From a checkpoint of a small image classifier: norm rmsnorm.
Rows from block 5 of a small image classifier, named by matrix and row number. Rows with one number within an expert belong to one neuron, the router's apart. Each number is 500 + 50 x the weight over its row's rms, rounded and kept within 0 to 999. All counts start at 0. Numbers have three digits each. After the name is the row's rms in percent of the matrix's.
Before each expert's rows are labels from the 100 images, of 14976, where the router gives the expert most weight on average: "strongest on" is what is common among them; "patch colour" is the nearest of a few named colours to the mean colour under the peak. Only what is clearly more common there than usual is listed. The data: capsule endoscopy frames (Kvasir-Capsule). In brackets: how many of the 100, against the usual share in percent.
# router: router (model.blocks.5.mlp.router.weight, 64x384), inputs 64-127
# up: expert up (model.blocks.5.mlp.up, 64x96x384), inputs 64-127
# down: expert down (model.blocks.5.mlp.down, 64x384x96, transposed), outputs 64-127

# expert 53
strongest on: finding: pylorus (27 vs 3.4)
patch colour: grey (44 vs 9)
router.53 100:404547478503469483450519425556445476581493481549478463357551561409505466486550531436531489451489516511399542553533534505500489564545479444521503479557563446584556510457544529544556499551508489
up.0 071:585475551557439514585529538459501443443553484448458522533471570496505596478503514474519594505465462509515500583441414430549497478487372522515467475522408509493505477513461466541504517505491501
down.0 070:492433546459498434537486551437439558475427432450463570474468556575415592489450472497585476531578467478510567420494474495527478441483533507517444571390429520530525511448465575536575554516499506
up.1 071:507438591483502480569445502492465457423548523494530421525539564525426550562517515575437564505426546532553453512415512531448488468497512487524530494383512562516511485592498562424486508479506418
down.1 073:515458486382495567576613635528448553540524459416511539542479476533593573427522530403450435454439528504561441468470473436563526501547463489524476509503506475421556459548442458485527529483414436
up.2 097:538492552475485512497493466572477459469500476505592564489542522436496538531376545495561624497450551491609477482465555385519585498405557588493485533403445465476490472564476519530513449446492517
down.2 096:569514445513495543585547521549458538591519535482472542451507478571573501549423479411471526471458460403484521475482574452510490568465462450494497428517493488437548500414536419436539519516537478
up.3 098:523539523508468418523490517474415484441548410511470599496565586454431532565501510493507494472455533430515505452475515473437507537458455541492545514385539491453495545466580476497450463499430498
down.3 108:509436470568485413524473463589412509449522477459539548585516497528499415557537430558599564585405465532512554484478523496517463539504478446492557560472410377514481537521502474546481518527594551
up.4 071:541520547545473420550537515490544466443478430433461508527462524496480600533506545461474547456430504493560477509462492445484470443567418529511545496454523530530476489529462521499534524430442453
down.4 082:416533576522444523537535507368546458438464403580501511493479538386519641465449554482513486457572459527493436510565420514513596486504500536493517556496559568493475463513435494555572473483428479
up.5 084:484520500485596473546461432478417599514514497516499534485445541557548484450512522507396425435558496465499455535540464461401470500496482488501465405473562482466455514470566571469605448528542501
down.5 105:540455534566491437674436483562494490389475427504523458533505578484522484588504520592532561536536442543542493516507551513470506514475512488474596470524418436531510538485474544579551477461559485
up.6 129:486503537545424461502504460542463439503488508455412495447460567420503490478494573454509587438587445571492506598466515526445523523535424440531408525539559536585530506537487564552533523518544468
down.6 127:581408537522482501501489543576440600542526570469539486430544495571492411590461463481479572475486568568489506445419576478492449447493509442511435435543528505452469521477597512458445533491560523
up.7 111:508593463481525495501467488454488584525494529482479484538483455623559450366526500452466435399530430425508474471581474510499493527502453484538479377549525493455511528364498449458511452530539479
down.7 117:547515530465454497535482480520485542421518495543551501473546538394545546626483522544482460448538526516552465481495493547417520438401487592550446486432486547478435466371503530526509451544468539
up.8 129:513490502548487490523466498500492449503501511426430468449451535424514493467498553461530569451544429541477535598484494549450499531558434431528448545540559512595542558534485532572574522484541481
down.8 134:478427486543490476466516494605388583566539547497471470447497534487528420585517476511451551497528545533469493478529600483458467422509505471442485426549470489507451518465604531459490548504595490
up.9 056:585411558444530525549450450444539484452577562446456524549448586523504529494466525538432424436520477499561469481386447518510543382499460609525457543409463539494430450502452538470430436539440467
down.9 067:559553481438485454478464541582489446527479487475378557461494554576602473459495571428500552428414476412462504489465504469547463521548511531430465438596538469417487391460552466490434471524498550
up.10 052:559352602364540543530477537418525542447535493450554586541459534503496540496390514478440430476474485545527466539510440523518474395476536639545509505452490563491460390491559481452418465519546499
down.10 063:462584413390540572520485512538479467579531494478501590467505562558508528490503518430568613448436533486375579522569530494538467556493500544442513508551539453492467529515526447390465473597508543
up.11 101:439482512522457534538445497537480442480533516466453551428446569435523508499476500430546561432581457544513516549437525493446528528557493510514444539524530523572529535514516548525514523525551508
down.11 089:615386491494502477454437451543539612571543545478560480410533497564503403604486466523553549489555529530500471442487539550446493499459614518478479459515489513485481495426539504510495571530520494
up.12 096:484505511481413441510468460548383454462520470457408519433464618465483528492469554421495582403557511550493495568460517486434479513476416456551438513507565518553509495513555520500488489538523458
down.12 089:580347541562495476486483505581458565590513534464492487438538514540462377608513494532587642530488503528464517466447526479463461547504518489520511427522491484468435509494574453507455564450597529
up.13 067:557440596471461387537476504441443500397581471454468574525499514509407565537445563492462468512433492448540471491440487494433526470462456518539525527340539533419448480488563454443433419459451514
down.13 067:442594473486486581503549510503539525513438482539437497447546466416588551513423625451434483465516530568480488566439459470569520492502423548470428553480462530480478459496582538512504469462411497
up.14 064:602439552482465432483516544515500523347528419479475610549498582517474597524446504496431517507467489438529499495454512500432503487509519594515522520331492504395449509519533457457446486442425483
down.14 061:494569522481548526421539494514509570465509563491498393474552534473543493451432531395396419413505423445459583560441474469527433550550558558508507496500529456495556561463560535484439511464430518
up.15 053:610452552476476474524468534457509517425573488462542451578478539514472503506444520579434534461505497514553412508437470476497491441514462510535457466402448574430451513492445512492519491490457548
down.15 053:420588495462512454540589432527522481522529427530460567503513490491541590489515453463458512439539531508478521531560523487424527526556564482434468590587538545452552427452469513512454366462522485
up.16 064:546397560426548564510394446445517518460594527500536581531500585488464556491455516475469391464533544564498448547412490535524480422496567634521471553462505556457474467522496547449458433602477494
down.16 063:492598428439501527466559433448453555444535431429471526450579498487480527521540371463515492478437452515405495489417502375509489487528490452526483368466427472513495384448542464440446476518506575
up.17 131:494506508589510475496477464483502406485484525440442462463458550461469477517534523486523567427520420553486526569494493550499479503559387426534440558539579501582529564575444526560519512462524506
down.17 139:505456490517497506502536506581391533621564515448460483460504468545510478580494490497464557515476512499438499483453584478457482441577568437447541406565487473497474505459580547434528577465612455
up.18 096:451605454537424561531521439519565463503497469534476609411490494444615502432503452435547501445594490501458547536542463485476573543424494574533464449553478518491541533419468460549540504540494536
down.18 090:558439542518516554443457561434536546586542550526582465473551525504459412535494484518512422464513527482519508417429485536570495439430514541609440509423592551435439605524491424525481482522483595
up.19 067:501489564498468419577421484432452478367548525439463627577472573518428591467420523461495562499507486462559440524438460492408482530505400540519488510357516558413469499532558495478427430452421511
down.19 072:552627562475494538536551500436520538607510512580478461469520435435488631480493580412456426467552578476446429427448412541503517452615493601507509485447516554442549453479560577471565576459422506
up.20 147:449605428503434413486595403556521474580456427535458495451536433501586467507540409505551468537485512436448528489593537483541553568483526493460580428577470430511546454482438460487501533472499487
down.20 132:547514495568573628428506537399523500510513568483496445558509446527498453427482510422483462470514541477527486489464448537584499493537487567640443572462557527447506555537489441494418503506452583
up.21 112:470463505517487569554430532519519420462529551446496546442485561401524536484489509466523576475548448554470523562464513511486526510535498501544448572491536519565529549517531523566549523519496531
down.21 101:508430498542496491451490476541536569597545477540522462464476542497482411569499459526481510477516539603457513452532538584465454478468583459441435441453556556502480545490557552546505553496556562
up.22 105:437554473577404508543506444596524465511491461514433505403476510420627483434476496470532573450607496534500496561505505482427583533487518520516436467581491510541532478487428523519565513511539543
down.22 092:551442441552564548427506584500528586589575587509502526444523421529518471546515429459462515454469478503516485445475524507553441441499512491536483506491614492420384562467492485497461529502457552

# expert 16
strongest on: finding: ileocecal valve (83 vs 8.8)
patch colour: black (49 vs 3.8)
router.16 109:496508475525459540484477476414477568561537553546515533487587436485479462420457587429432483535459602445452469460543467481545439463542457569518559475450568446438530524496583448513474453451503462
up.0 046:602485548481479395469493450547506498428500466455567531489424512430522550571437568559614512474600440591498506521501492606454487448421565528473459482498490586487503485449489499527498493514401502
down.0 053:536558540526469551541490494432511541583521603504519522397547533422583507469429534411478497472422542491495532517459496455506487473494509684524457410531496552467496565450560482465551487448437520
up.1 153:513443558567578489526427581421510519471487482458523540574469525581451537499484523531449433444512485513548470497530473542452519511475436450489476560457532523464398596493506534399479458508471523
down.1 156:511493469591529473538466508483504434464540474433437437607508461601441468492570491509562523582421395463497501495549473475541534515512390410562563538493498413555499561623432477496495481450512541
up.2 051:535489531534464433525484474567553465435480451480516465460478542436552508522520546587564603421490482581504491515485549557462517523486455468452526538472485543549441462456425557510505490549450503
down.2 054:554614444465343592523531483518475491460548523534518470504565474459520542463502496374467470482459441425439487509512482460502438508468526564538525369491396495462481457423557481599481454486444535
up.3 118:504481449516558532560485506479481568499544524546529595433516505543569505545507414487529487456539579498496513481505542500549495518441543592561397456519521533400458498428539455497394501609515623
down.3 110:411617420470438464482679506557460518527438474511471476489464445480546551542480487533451489546609461537456518519546502481450590442517553455413520384549455514486539422454523488467563595520448417
up.4 073:466600465460488564496517471421517503500456527501556523388517526557492530466500443441504424492495541429504489453487404524427489532414444582604494439505518529440424474462556346477350444565453510
down.4 072:512496502507346447524478509536487594514508472479473498409438483548414481570480550600434538544497561620474479488481533494457394472502457405400607437497464526448540482505509595498557573447550446
up.5 077:557555505594523491544430539452541431464382500500617549550538479545480509500501535509506524427457504453576421438527487504496473486478471523568559536484525512501433533542494454447480428529530494
down.5 077:497472449523547519474508548476542467544500483407437488503492503649439500572537524540550486594515467492470522473456504465562477523579525400364596573502524401465473527579555472447462526543600508
up.6 069:478631467467407528487557476481445488558424553533509435345568486449493500467476555395390466435502542405467502494483452459501455561456407569524511492510550460436485498463577401530459462499560469
down.6 074:528467614531511412471445497553511550445522546525503498502505537493467435604513511576602599483567527607436464472504545526456382501567515445406518466479492496521499555524513516521559610468626514
up.7 081:604452516552450420510498472504453415496461490502530449534581506481472483535499541437526570499381490426577469459504594462562548527494417477505570555398494448446511517520525453519437470403534491
down.7 075:534429480476527530512395523463512536488568510505512522560477529547451449573560446566559515608481517519483540451455539487507431515530563445444588462520464450488472567529557513431456483538588612
up.8 051:588455537529468436515542459572572528431447499486508523522432535472569609586527465583538488515539415630524482554457564529454566523461555461477437546486474564548516439492446562486477481513386535
down.8 045:468553517527473547577518438466525553401500521591401490475389534495461515494385562396498524481423410577472499563445498518486452647498552539544454502503484549570482493439612597531435535412422463
up.9 095:548449518608417428530466426539378404484467497463521524507549534443470525496493567489516617468437490461570513486474586495495541512467418441526535593410527492498485575532527484482462544464567475
down.9 092:476463547465496430510392471536466585482552360530433490477584523608468455564551443560556493545458456525503480492529493558442431480510581428498543464483528481482444536561495570388566464554596496
up.10 112:558516425570537538512517530420548519551531557553512449440522463505580461524514469463446432436485472478445561455599509504621464525486458537552478488511547484441559549430490507578450504496493545
down.10 109:562479484509486508477516513593448533521544488567547512435558501529515461681539470527537536496518565538417516481514542515474475467446606462449493474585540470436446570424554473464527528577539554
up.11 083:545433562572462456522420423507515392492446452547539576517569536452462500536510559497538578492441476453562464488474575500535527508472461534541545576417511508512439538481454484510457456472503519
down.11 079:553441531504504476535449534491540491533526479507461542553518554585379467559518401554549495555429506551511517494546513536484388509502470432430525465523492426501526539577473489404520463527576492
up.12 076:490615395512467546482572515467476550562483602536486405459552438516547493468478504401407448472459564401488535444537499447594469561484435538490518427499469418383540492473589418544461480462580480
down.12 079:501450567527500545570465498549487596490516491504498461458569474540471431603546587524508614498549570593452481452439579523458465477539590508384552475496453476510451546474576547458513548491569511
up.13 083:399597513383418514502523454501473504488471461510496525436537533484436535441446453438463485521542593421485480525450457482379494521458458559535504447491501491483458374521568385426413439530551472
down.13 082:496496607439527474529447526560494563455500493504516452507506534490433496509443571574460606497447551590509427494481574532462428472476441466448575492459443520506551566510539550526543491459600475
up.14 082:419610490418421500464542459497436513508485544559515494354573484469440504463461545426417478502519623406482501491489484486412486548435426556522476458497525461451482416464560376493445497527568469
down.14 078:515430561473515428538493518570474574469485442486511400464488527467463435548528545587531583567565554600401446514482536567384395475544497430431523472535548517526506556469507604533539538497623464
up.15 167:511516518419541480548531428457546496518573450405485556592418467575522543492459495532495464546501449495509425554522447512519512470539547518519539456465463506489477432529468510447546453498459527
down.15 170:558452532509534506457497563423522480511480537530499527472505527547439572483447493411494496417458536440557503484436471484547405515476417565520529550471471486443528484552479463510447429500433444
up.16 156:530508525446563500551514460453557497503516437484531558599462468556533525470495490538499447547493416489529397498559437513514527444549535557512526461474462497487472449519456523480554426482400501
down.16 173:602475469516514524477545547414545471571472560481439535494500522577456540484441466418468469414462538452548509485451459495568431571491399532481488557476499519460519463518448449529432459527443456
up.17 077:515552462558547534495513447456499514558560561592505549326477500492573477500513444473510515421516570525450519472512470517559501550452478621537390476555561520449517508452545440569470447636553564
down.17 070:443529451485466550461654469525504485576467515520527473409516403478494508543520467564413454495568514515477464523495502552566585454494545466426437492546575544441474520423533485589588572513476441
up.18 099:461532541498449482531468529515469430456350486471503550490424514460504567471450499498492513392608488506545480484506489525385553445491483511529430544498495568484460492458472486479451581549499443
down.18 091:403425567502477459534529416482481437492456483491410465530499472531371529433507466502490438481493424480559468531468497482459527426472507468578462517475417494526488454572431462441479554503397457
up.19 081:477602434509460494483576464515408531575448562543488405404545458454496461480414515415414524468462613422460582442531501446543488596458433511505532490516502425415521505441539431540479534438598478
down.19 075:552448540518523498495414513553510612496539472529548471530564498502498384606510436557576499542547519545449492483500541496488461433543640479408583457543509545526475538468569587473546541485548548
up.20 087:623519420604533488530540527431504517547542605506536440495529474546577492534496471438466467450438511485512525454562526503613494553461460519521485486501536493423525567394524467586402550497503520
down.20 078:514514516441472471522538543592473585525529448554502441387595569557567424628558473504584460526537552530497551520480549483545512557530556445406486510542553491505456521510562562444534536582591495
up.21 071:519589418507483523522523482348514487536531568529514500412513516547490453463506470418453468435475522380483496477507432496573506606484389609566449442528532465438483517441564342517342447534548525
down.21 073:532499556491499452528483503528477575503483504479524514587481471544494474591426527531547537523566568536455444548461499538362452463493527463361565472480450494493485537464542561503559575517575490
up.22 081:428551555390437485472596456490585491531494416537470497494550493482481513475484477454454460529442548475445435517438488451479484495539576553538529415458450463464458377564512469425557435412475488
down.22 084:562376526502508504550391573480536553505474499548508489557566566454427524582525529488506564490409509513525442436453531485514376466510456562514550463447466516478520513473564537539541463467493484

# expert 59
strongest on: finding: ulcer (28 vs 1.6)
patch colour: grey (29 vs 9)
router.59 076:535438550488512490392526480526520509462461483593525426501503543451424525582515482480523483477556514549514515467455430632506494426418524622480409544468437545514398441540440548502467478585391506
up.0 100:545524489618520522413465520554477501573450544477462438423442517474602475455486510497451503397583509563474511543530514552529498587534583480435438517492526530494461483582425539492567542561558464
down.0 099:522456428611573490527436527482555451474492593460454486544471431495552422461453481558585456489578464547518566482552525555506517542525492455465558472441579501509547591534493499523455553610540487
up.1 097:580415492508504490493460450489525432505573583462552525517496488473510458479518432533457461441608478560481452548465488601452515505520525477579430521466609624500486491447481483508434468510533553
down.1 109:449519523495479419523572544555497479441500409550598496539539465506536485588508574560513437577476498496465525422504538457502512476488573455439553481463482461402450560483501526432584471402461540
up.2 088:598453533530522406512461448483404437488548523441470509499427523468493574515425551538496552476495510512600470508528488475466500523421513460548456477418524546458460443543530526482493488549622487
down.2 084:538442543480510574442495550466547492487412486528517498483562551478524516584456429439460471509569534550490513404504465545552479437467510560563486535439487509468459536503542504408552581495513551
up.3 070:561464517568475535482532481497582422533550555429474503437470508490538634426437489425465473438511561470543433605468474586539480615501612449465450537535558549449486475529474436491559453488551441
down.3 079:448540566521463566594399421486502525492473558477530427535597476580499496489523528518531547463503442536561545462520584520469470493497491429560510522570490481509529562475539534563404520591508421
up.4 102:520471465508474457351527564489601525551501478518392517470416497539432470491504441515545461445570497494521537511520420640561516545462469488476465566555511557466445485528408435491482477581449458
down.4 103:545496523519560574491482546496484564552568530428448555476457432499545448548461442482438515498573524478438480517505499526516430509530612460414577450472558464402434482468538465462503463505629490
up.5 083:517446533563559551513484414559438466491523601454519571463465565424525469556471522553563527444612545601517468552488503559451562482520539453537449476449533561595535538524501619589538454566594511
down.5 084:439520525556490521540537579481450438534499418547529454475503442467515501506434471471482506495471484604574503570478508551508545447569511486443563526500480516592470486547526581504552562412471457
up.6 123:509568439496483471320558520569580578567418536492411427434433459557477507545514497486486464488536504493488524487531461573549440548501520492433484471557405503425451401503448496470568540527469430
down.6 125:538605518470587497531410537506549568519471574472522489488482478557574460476439493530485500481600488497486491429504487556459480553465551518444589383511499526476507531465564522495519494562585399
up.7 075:569497496557506403478478484538443567525517546485386491518459518569401464504384507509457537464530528504584483468521548460429509516438444462490460446478481545434513559512501537499508519467546492
down.7 074:545475437533547422516552549316487511465491445486617489501404559462592574448518445499464514451550545470528534475510393612533477564463485512569466471525520548526459480495458457447487555529451474
up.8 077:604483506513504385586545455459503511482608451514482522545481476483536469506435444586467495497461533515578444509572506456451515521510466475519569471445572479432481493505514466478589471424664571
down.8 071:474542393423525488444615534454464538517454498422470510456439593483493521458491384445608479485430529545493668515513563525476525447578485496460483505491450498476534454527440486513436579596413450
up.9 099:612602434536572552470506510581511516576467521460508433478448519538585511479516509537532529427502507476422528540602535537539521529518459472494480508512484580575525511419423502469484499527516491
down.9 119:500532431557528440475532581478543438492455561474437572550425450483482493462503414501515478574515491474493560556577544519632592536538577449478479560538565546478565494503459494519477596479508460
up.10 111:412509506579496404458493419532498438579469513476549501450453510458529444487484457549475508443575477562501453551514592557470594488551574393546463479540551611525460528503531580526575521482516538
down.10 118:440384512608550507507481521546601456510530502469530465560507443485487419547554516554514507499485450577525501437567459550592473445594548437473551565412607488519454631556404540515494605498582460
up.11 102:533414540518524583476519495434549455499513554450505517457468533486433558474495440449566487523525507593499502497370582539512477485465527488494425571489544577469480499502561476562353471555439533
down.11 092:448507541590459543488560542623408516514590522551590372480560535471477489531552513480560517539468561445444532520514550428500580478512549486500494486484452435434524538503472509513528566476462538
up.12 149:484503396384450470390548514469542587567463456480460550560424435627438464515529497485486414529462464462476488447516493513568461474483572553438512470595464507456469472516433485433515532491424449
down.12 136:644503484466497507488502540523491605549577551492517574463493490571538491501433487437421546440524565511508466521400532508503388543473568564517497474492574479440471473458550440492495471478552486
up.13 092:579391531642566477510444499434556441408504586544416525483553530497451522530518447502587480439554517559525495514464527550537486525440391525543455522504563588539472520487505472521377414578488542
down.13 098:558638493514482463396562562514459482548491489495535491475384418526525466471399515465392505468492486447484522528543498516592514504495553500468471452435514494341534457481509424514497520478565558
up.14 090:496536514525492543357526495518620565594474562430407449485398430581473451521525549434504451518488521471438540542441519597518434643523502449440493541537548525512470498546455519490530475491498544
down.14 090:484584479494577550562479516527452597407533479480544505501477523488615527487436537562471442463524407559446489509473467497480439433546576465366617483481469440492442500496578488498488453453572492
up.15 130:494512471484482460378589547568527570603437460545446459512414468522502469503460515507405468497506491492491482480547400532541464486547509477451504464494443464436491437583432509473586519494508418
down.15 111:601513538443462529506422525476527519492514527556496527495499519579574463510473390518511470462523530537555498498482501565470408550449531535446577511497507454485446430502485461446463418500620463
up.16 096:428530557528406391558492503541434449463542458457493523491594580441388521518509437451461522524512497472535480529532518471393537468474448493630528484483443481422496561542559464505461512448452524
down.16 087:519448469521445464536567507548555446456485540476464510519448504445489438520458443479520509529417473544486486567491507557559531514547564449486474572568552421581597438527445472579490450464438505
up.17 072:501570442552467484486503421469536475525555439521491560487528512449548540451489522453555481455404487462521412542486523481505491509547540524483505536527523529502492523521517469474585448520442469
down.17 071:573460548524572646535391486451470492578516553513545508451593473493488424450579553536552483396554475477509554485451517556552530461502447579589489447518626514505412503502515506447454517533567570
up.18 133:478524457428533517429543546584490575567470471597508446454477459611513550516537532458451474518498476479475503454464439482573450474510527578482449417520381472453480445534444546505567515547474382
down.18 129:509544506447558521466423551456506500554514515439531520511525497610499533482421433488497443497567583483514472485523489518518454522477511549488516446500550521430494465519533439470438415560585510
up.19 079:556600520522501439544530473494554522499540474529470554479523470494611501442450519547456497457499539402575414507566497470389498498469465558500450418511517518429457480440547455496606457450557544
down.19 082:493432489545484458523501487564475529404514404394437517505412464469461586552489481477538489610482468556533542600538602509550570486517546445501556602468557535504486538594465539530553640426435522
up.20 093:573462503575506471540483437438474428441589553399459576486541533457503559471468487522507556422529547496565439571472549509511544506421450485535445533458561552488459458509555466560466412523528547
down.20 090:542569458431502493502599569503429527641555502526509513496498449479636511507476507437443494480504522480480439492456554480570531487526521558514520478445511457424516501469548495545540496445482513
up.21 061:659461499539527451532516481479451504465557497473530519557543430477541468534487489605494488473497485462490513556592516539510527519559536485569509512442562557439504507459519464572546504434715503
down.21 071:443432542562566463490504527518504481490408483446520496478471467491323648447562465468468536519486499544474607528514566521461548458537497517536437601528460477604451514580485487494546493446428551
up.22 093:539450519537472473510457497421555401399564546512446593488444615533410600506506424501562493450509501575543516532427520643550499537403418539499444598543574540490406483478454471536444421532505508
down.22 090:515598408485488499443574502596446567539567582495542496490481483518553475455445507535404519525523501454391454537527522477448462528508571499451504453545521449432538436431497529487567487466562511

# expert 10
strongest on: finding: ileocecal valve (46 vs 8.8)
patch colour: orange (38 vs 13.4)
router.10 117:539563463451567541499447486440547541520533517459524527495457518582500505494545412535439504383559538468511476521441459496426498572489521476545453442551534580428365438543543434419433527563628508
up.0 041:508490584531398429461520450512524413352367479546475544540506509404457458521431533525572499564466435520530506476534480508480479526439488523430570547452456450505482593553356561555500510418459457
down.0 048:493520465558588533513428488527491434498544549482441391546508499526501514470577502490466551457473469462449527507479417413495457496610458493533515546510448499494546587496518508528505560550526462
up.1 063:528527488547493457407549515556568481466457489605546452467566491496540521522444477507541463523501534485533552491583528527624486552374548594455561567448505464485538488434467508559505422499438503
down.1 087:555537419609468487439561416567543461466468509452500444545521456442500468526482532518539538511384517502529456519549493446579557501489481510511534539509481456491509564586375441594485525471481526
up.2 124:579524516532566465593452437497492456485477497475564532553448461522551494495503484600441611458586459523540386526506509515447591500560556469558478460502527561512447525583480549479578498490567560
down.2 113:418576505530398392527518411549475445438441493563489428508552465412419512496513555577591513533471488437517514481558569429444608570430460436437574470494431489524585499519501521505493486450390497
up.3 095:599478489556600565564429504430656500539591554456498528497462483557503449565587503553539494410466440533520399509445546480506503561512531448533467495530605554508457616530468514462499475511549555
down.3 094:485450481459434462575618455583458458479488439507517486455509554410540520530432542528479513511444517500547416587450549444490604437516532477552460482554440509517603428511451573508521514419400447
up.4 044:422481525535396467372531477518560411440438475570532500468538509440478480532481569553556494495465497565493488503532509513513463503434484554478517523455425439552527522521426604533567429466372477
down.4 049:426571508549565396520492421492524446352430494440459440498456475502484518435606465547574498501503394426462523551457580489540532560559468529472514462515481464557553509627430499527566448456456495
up.5 129:388571454412490550399546494506481579478433468536512469455535521488495539432441484453485444513540555427442587516500402483513424532482528574461528475474423461448517401447520451495538476506515479
down.5 142:541476482567537521523406564433625513447508555520496541558517420526463447488505468472547495520538430537484582407578398509536424561463493531530523524415533493451474642536511471600545470458481540
up.6 100:604537528513582471563460475474519525499464492481568535569466463497578496447488473598413569470567498505497385503548511498461523505544560516530511465477538521474451484566510526509618488492570573
down.6 098:406560472483413424454497388530443482477405485537524402477508525393485503500496568579580459505498471464510513498571504428474617517437442429464576488501461530548616496459515545544533488512408429
up.7 055:447462501494462442503542464481490459428416487551458544543491492456482521528426508471588531545436437510522551443537520467555455505407418525448533490426394441485570546477488569627486464509381445
down.7 063:499583457533552389591399499474570437397494452539451583529424505557548487471462441558587540491506531486465529557600508491473454561477557502513482489485450565503479403495457456522493468490606526
up.8 124:571530551534552478561467450508512477479464480497547541560452487491565464472499498606442585458567463536521386532518504525453567510581561501552484472507524543543454485599473547495612488495561541
down.8 119:387585471493424433440522429538478433467409540573484411499584472416453482458532547581568481542460482447545505495587543470445606522427456426445555493466501502508554527533499519519496481520394490
up.9 120:358533555426432476409495456548494519479510437548434445375578580499425511467515490451517514538503593507435534541470519484451428541446488497509535458486462424504469361544506493475478514527504494
down.9 133:514472509493532590454431679415570577474499520510523554505515495536469509526450496392493473474485547492539556441449423503545365508486513564457528546459536469397496519476506429527473436495514480
up.10 101:549507557568565569585445459452574473541537568459483565482453497520502466465554536526456533388525464568532396531470447506459504551559534471529472492533597537548479564554511544492581459521561530
down.10 098:426540507535454493505561413591391448507482450539600497499581512457512540517489592530511526483447525446547488538530534440486630480445488521548514510499477511540541491503527522501498497467360485
up.11 050:547409561526440424537500511466425470408437516506469548486503521392513522553408528524528518479474519566479515482543501473521508496432453525463546540414457459526539484450493506572490452457452486
down.11 050:551490459438482538433519519483608509435483473446570568509360480518470550471372521457462526431574517560522496501513442530442457488419545509422413557577502567410396479531455477474504445549504484
up.12 106:574464536542582547543430502454656478562594542456522537499473544561471522570587474510557490432438493559530455522449555505508461560501542447507482533538618545541448589560495507458457486537534525
down.12 100:491440514477428505552677433555368492539505461458565517467518524440580560514464556495466555500467541499545402573422587433473567366521552488532453466581424527502538448500543597480545584453463474
up.13 046:511456526565446488515566518532514478465489494533515492484529544379436471527450532481516470562469469585507540443546492483514474459461430555511581582423427455523523527507488544616543427420407490
down.13 051:523477566473521442491484497436489501469590501449440590537432555598464495421470454462467442523556498506572563484512393514473550574450531606444507494526551589482510486547527465483482456512489545
up.14 110:611526515527566472590403473468496509484488536451584572578446469558525477508489468604453615458565468557550400490523529513418532499508544485542476461496584554442434551539557521484526477499562547
down.14 099:398553473459377388504584389600423481527412513519491448464505460405487500463492558542579482516508503488534535521544578474438622512469476400441570415519442531545576481485532534512498559485362425
up.15 141:430426561493502532501500552437583471527576448520493562440553619529410580519542469430512477468388592466534510544404506455511420535488499485532516596519532488476477494551525431456439498485520427
down.15 134:531374535459518573522541542502439568592566495586609490441584544439571497544491502465451542457437559536517458440464538487523451370523552545556425482493486492482523515455561539505539524481550467
up.16 103:594521487596576463619416486446490480486480508462565556583451466529537490495498461585437594457554467521523406519566499518460527474554520471568467459485574542440448571561545510527546501513567583
down.16 102:396603456473368405476556438596437444457379503518456410517517479390481529445497578550537498588477435462489495551522537462442580513483460425429584452532474553563550473507536542461511531474416422
up.17 121:393510507420452534406527563512519613511553485507512521449540552534456517514510461463493442543470624472461581516444530472473400530427530489473536504519471461418460394493548429460437514525538425
down.17 124:532397540439557555511470558449528542541547482576518563455461530501516515551522445456484506479514486537467539428447466531521401389540566564548457513471509539487487506471529485543510524506526480
up.18 125:488486497516546459542479521468456417525517437520502571473513555531527537511523456484522436481495531518445599468627525570559505520508483467584516519495516495546507520480490470465486509536511519
down.18 132:545457510517509625557534583502466543568564555507487443509562450484563501539540544401484541542484496477473460446447547442536491418519533524477483545514474431509495523388561531560483618432468505
up.19 060:508553461499463490462539449445451504491372560526441471494538383481530433469463491467500466478522517474507488380566486544532463539457401571496475399458484481402462534415495453567483462497464470
down.19 065:555459542550475465493484428571490467483558489488507509497530484384582542491607541477492570588517516551523493552540506481488514538513500561544495468480523459536492530492454512546498500469525492
up.20 100:471452517486518440539503562481505449499530444503519627495514617527454614527501426475540457549448604485518573519581534534530524470460502468571509562516511489475464506538502410456423503500474519
down.20 096:476402520503474560499521548497499558604468553527528436507513489470536462592566471493539571525506500567445468458470530498508443384546538459452514452511510527489553561402609528539559590468522470
up.21 152:564545501456511479535531455583484507474482456508570493559479470479603512443431498579426564478565481473517429532517507445471559494525561529550486456506436529475471416515465539485587480487545557
down.21 134:402592517542440414436473408506577449444392490546520427504508512458410471457504518580583465511511435479516551529621477542447553556449418456424572511459486489581543488536467487582520445532442470
up.22 061:489497508508400456388556496611594503424423462518520471522509496472503457513462550515537459576470462537485544524571456510523455491467575549436557533467453425507571478501423552585529477434472457
down.22 057:661492462506509605542440516531555468511609501405472455492522456488579540482473557437549542491456421446557434514454492517560426556511489505507502541461511411476505472512476441545515421469555561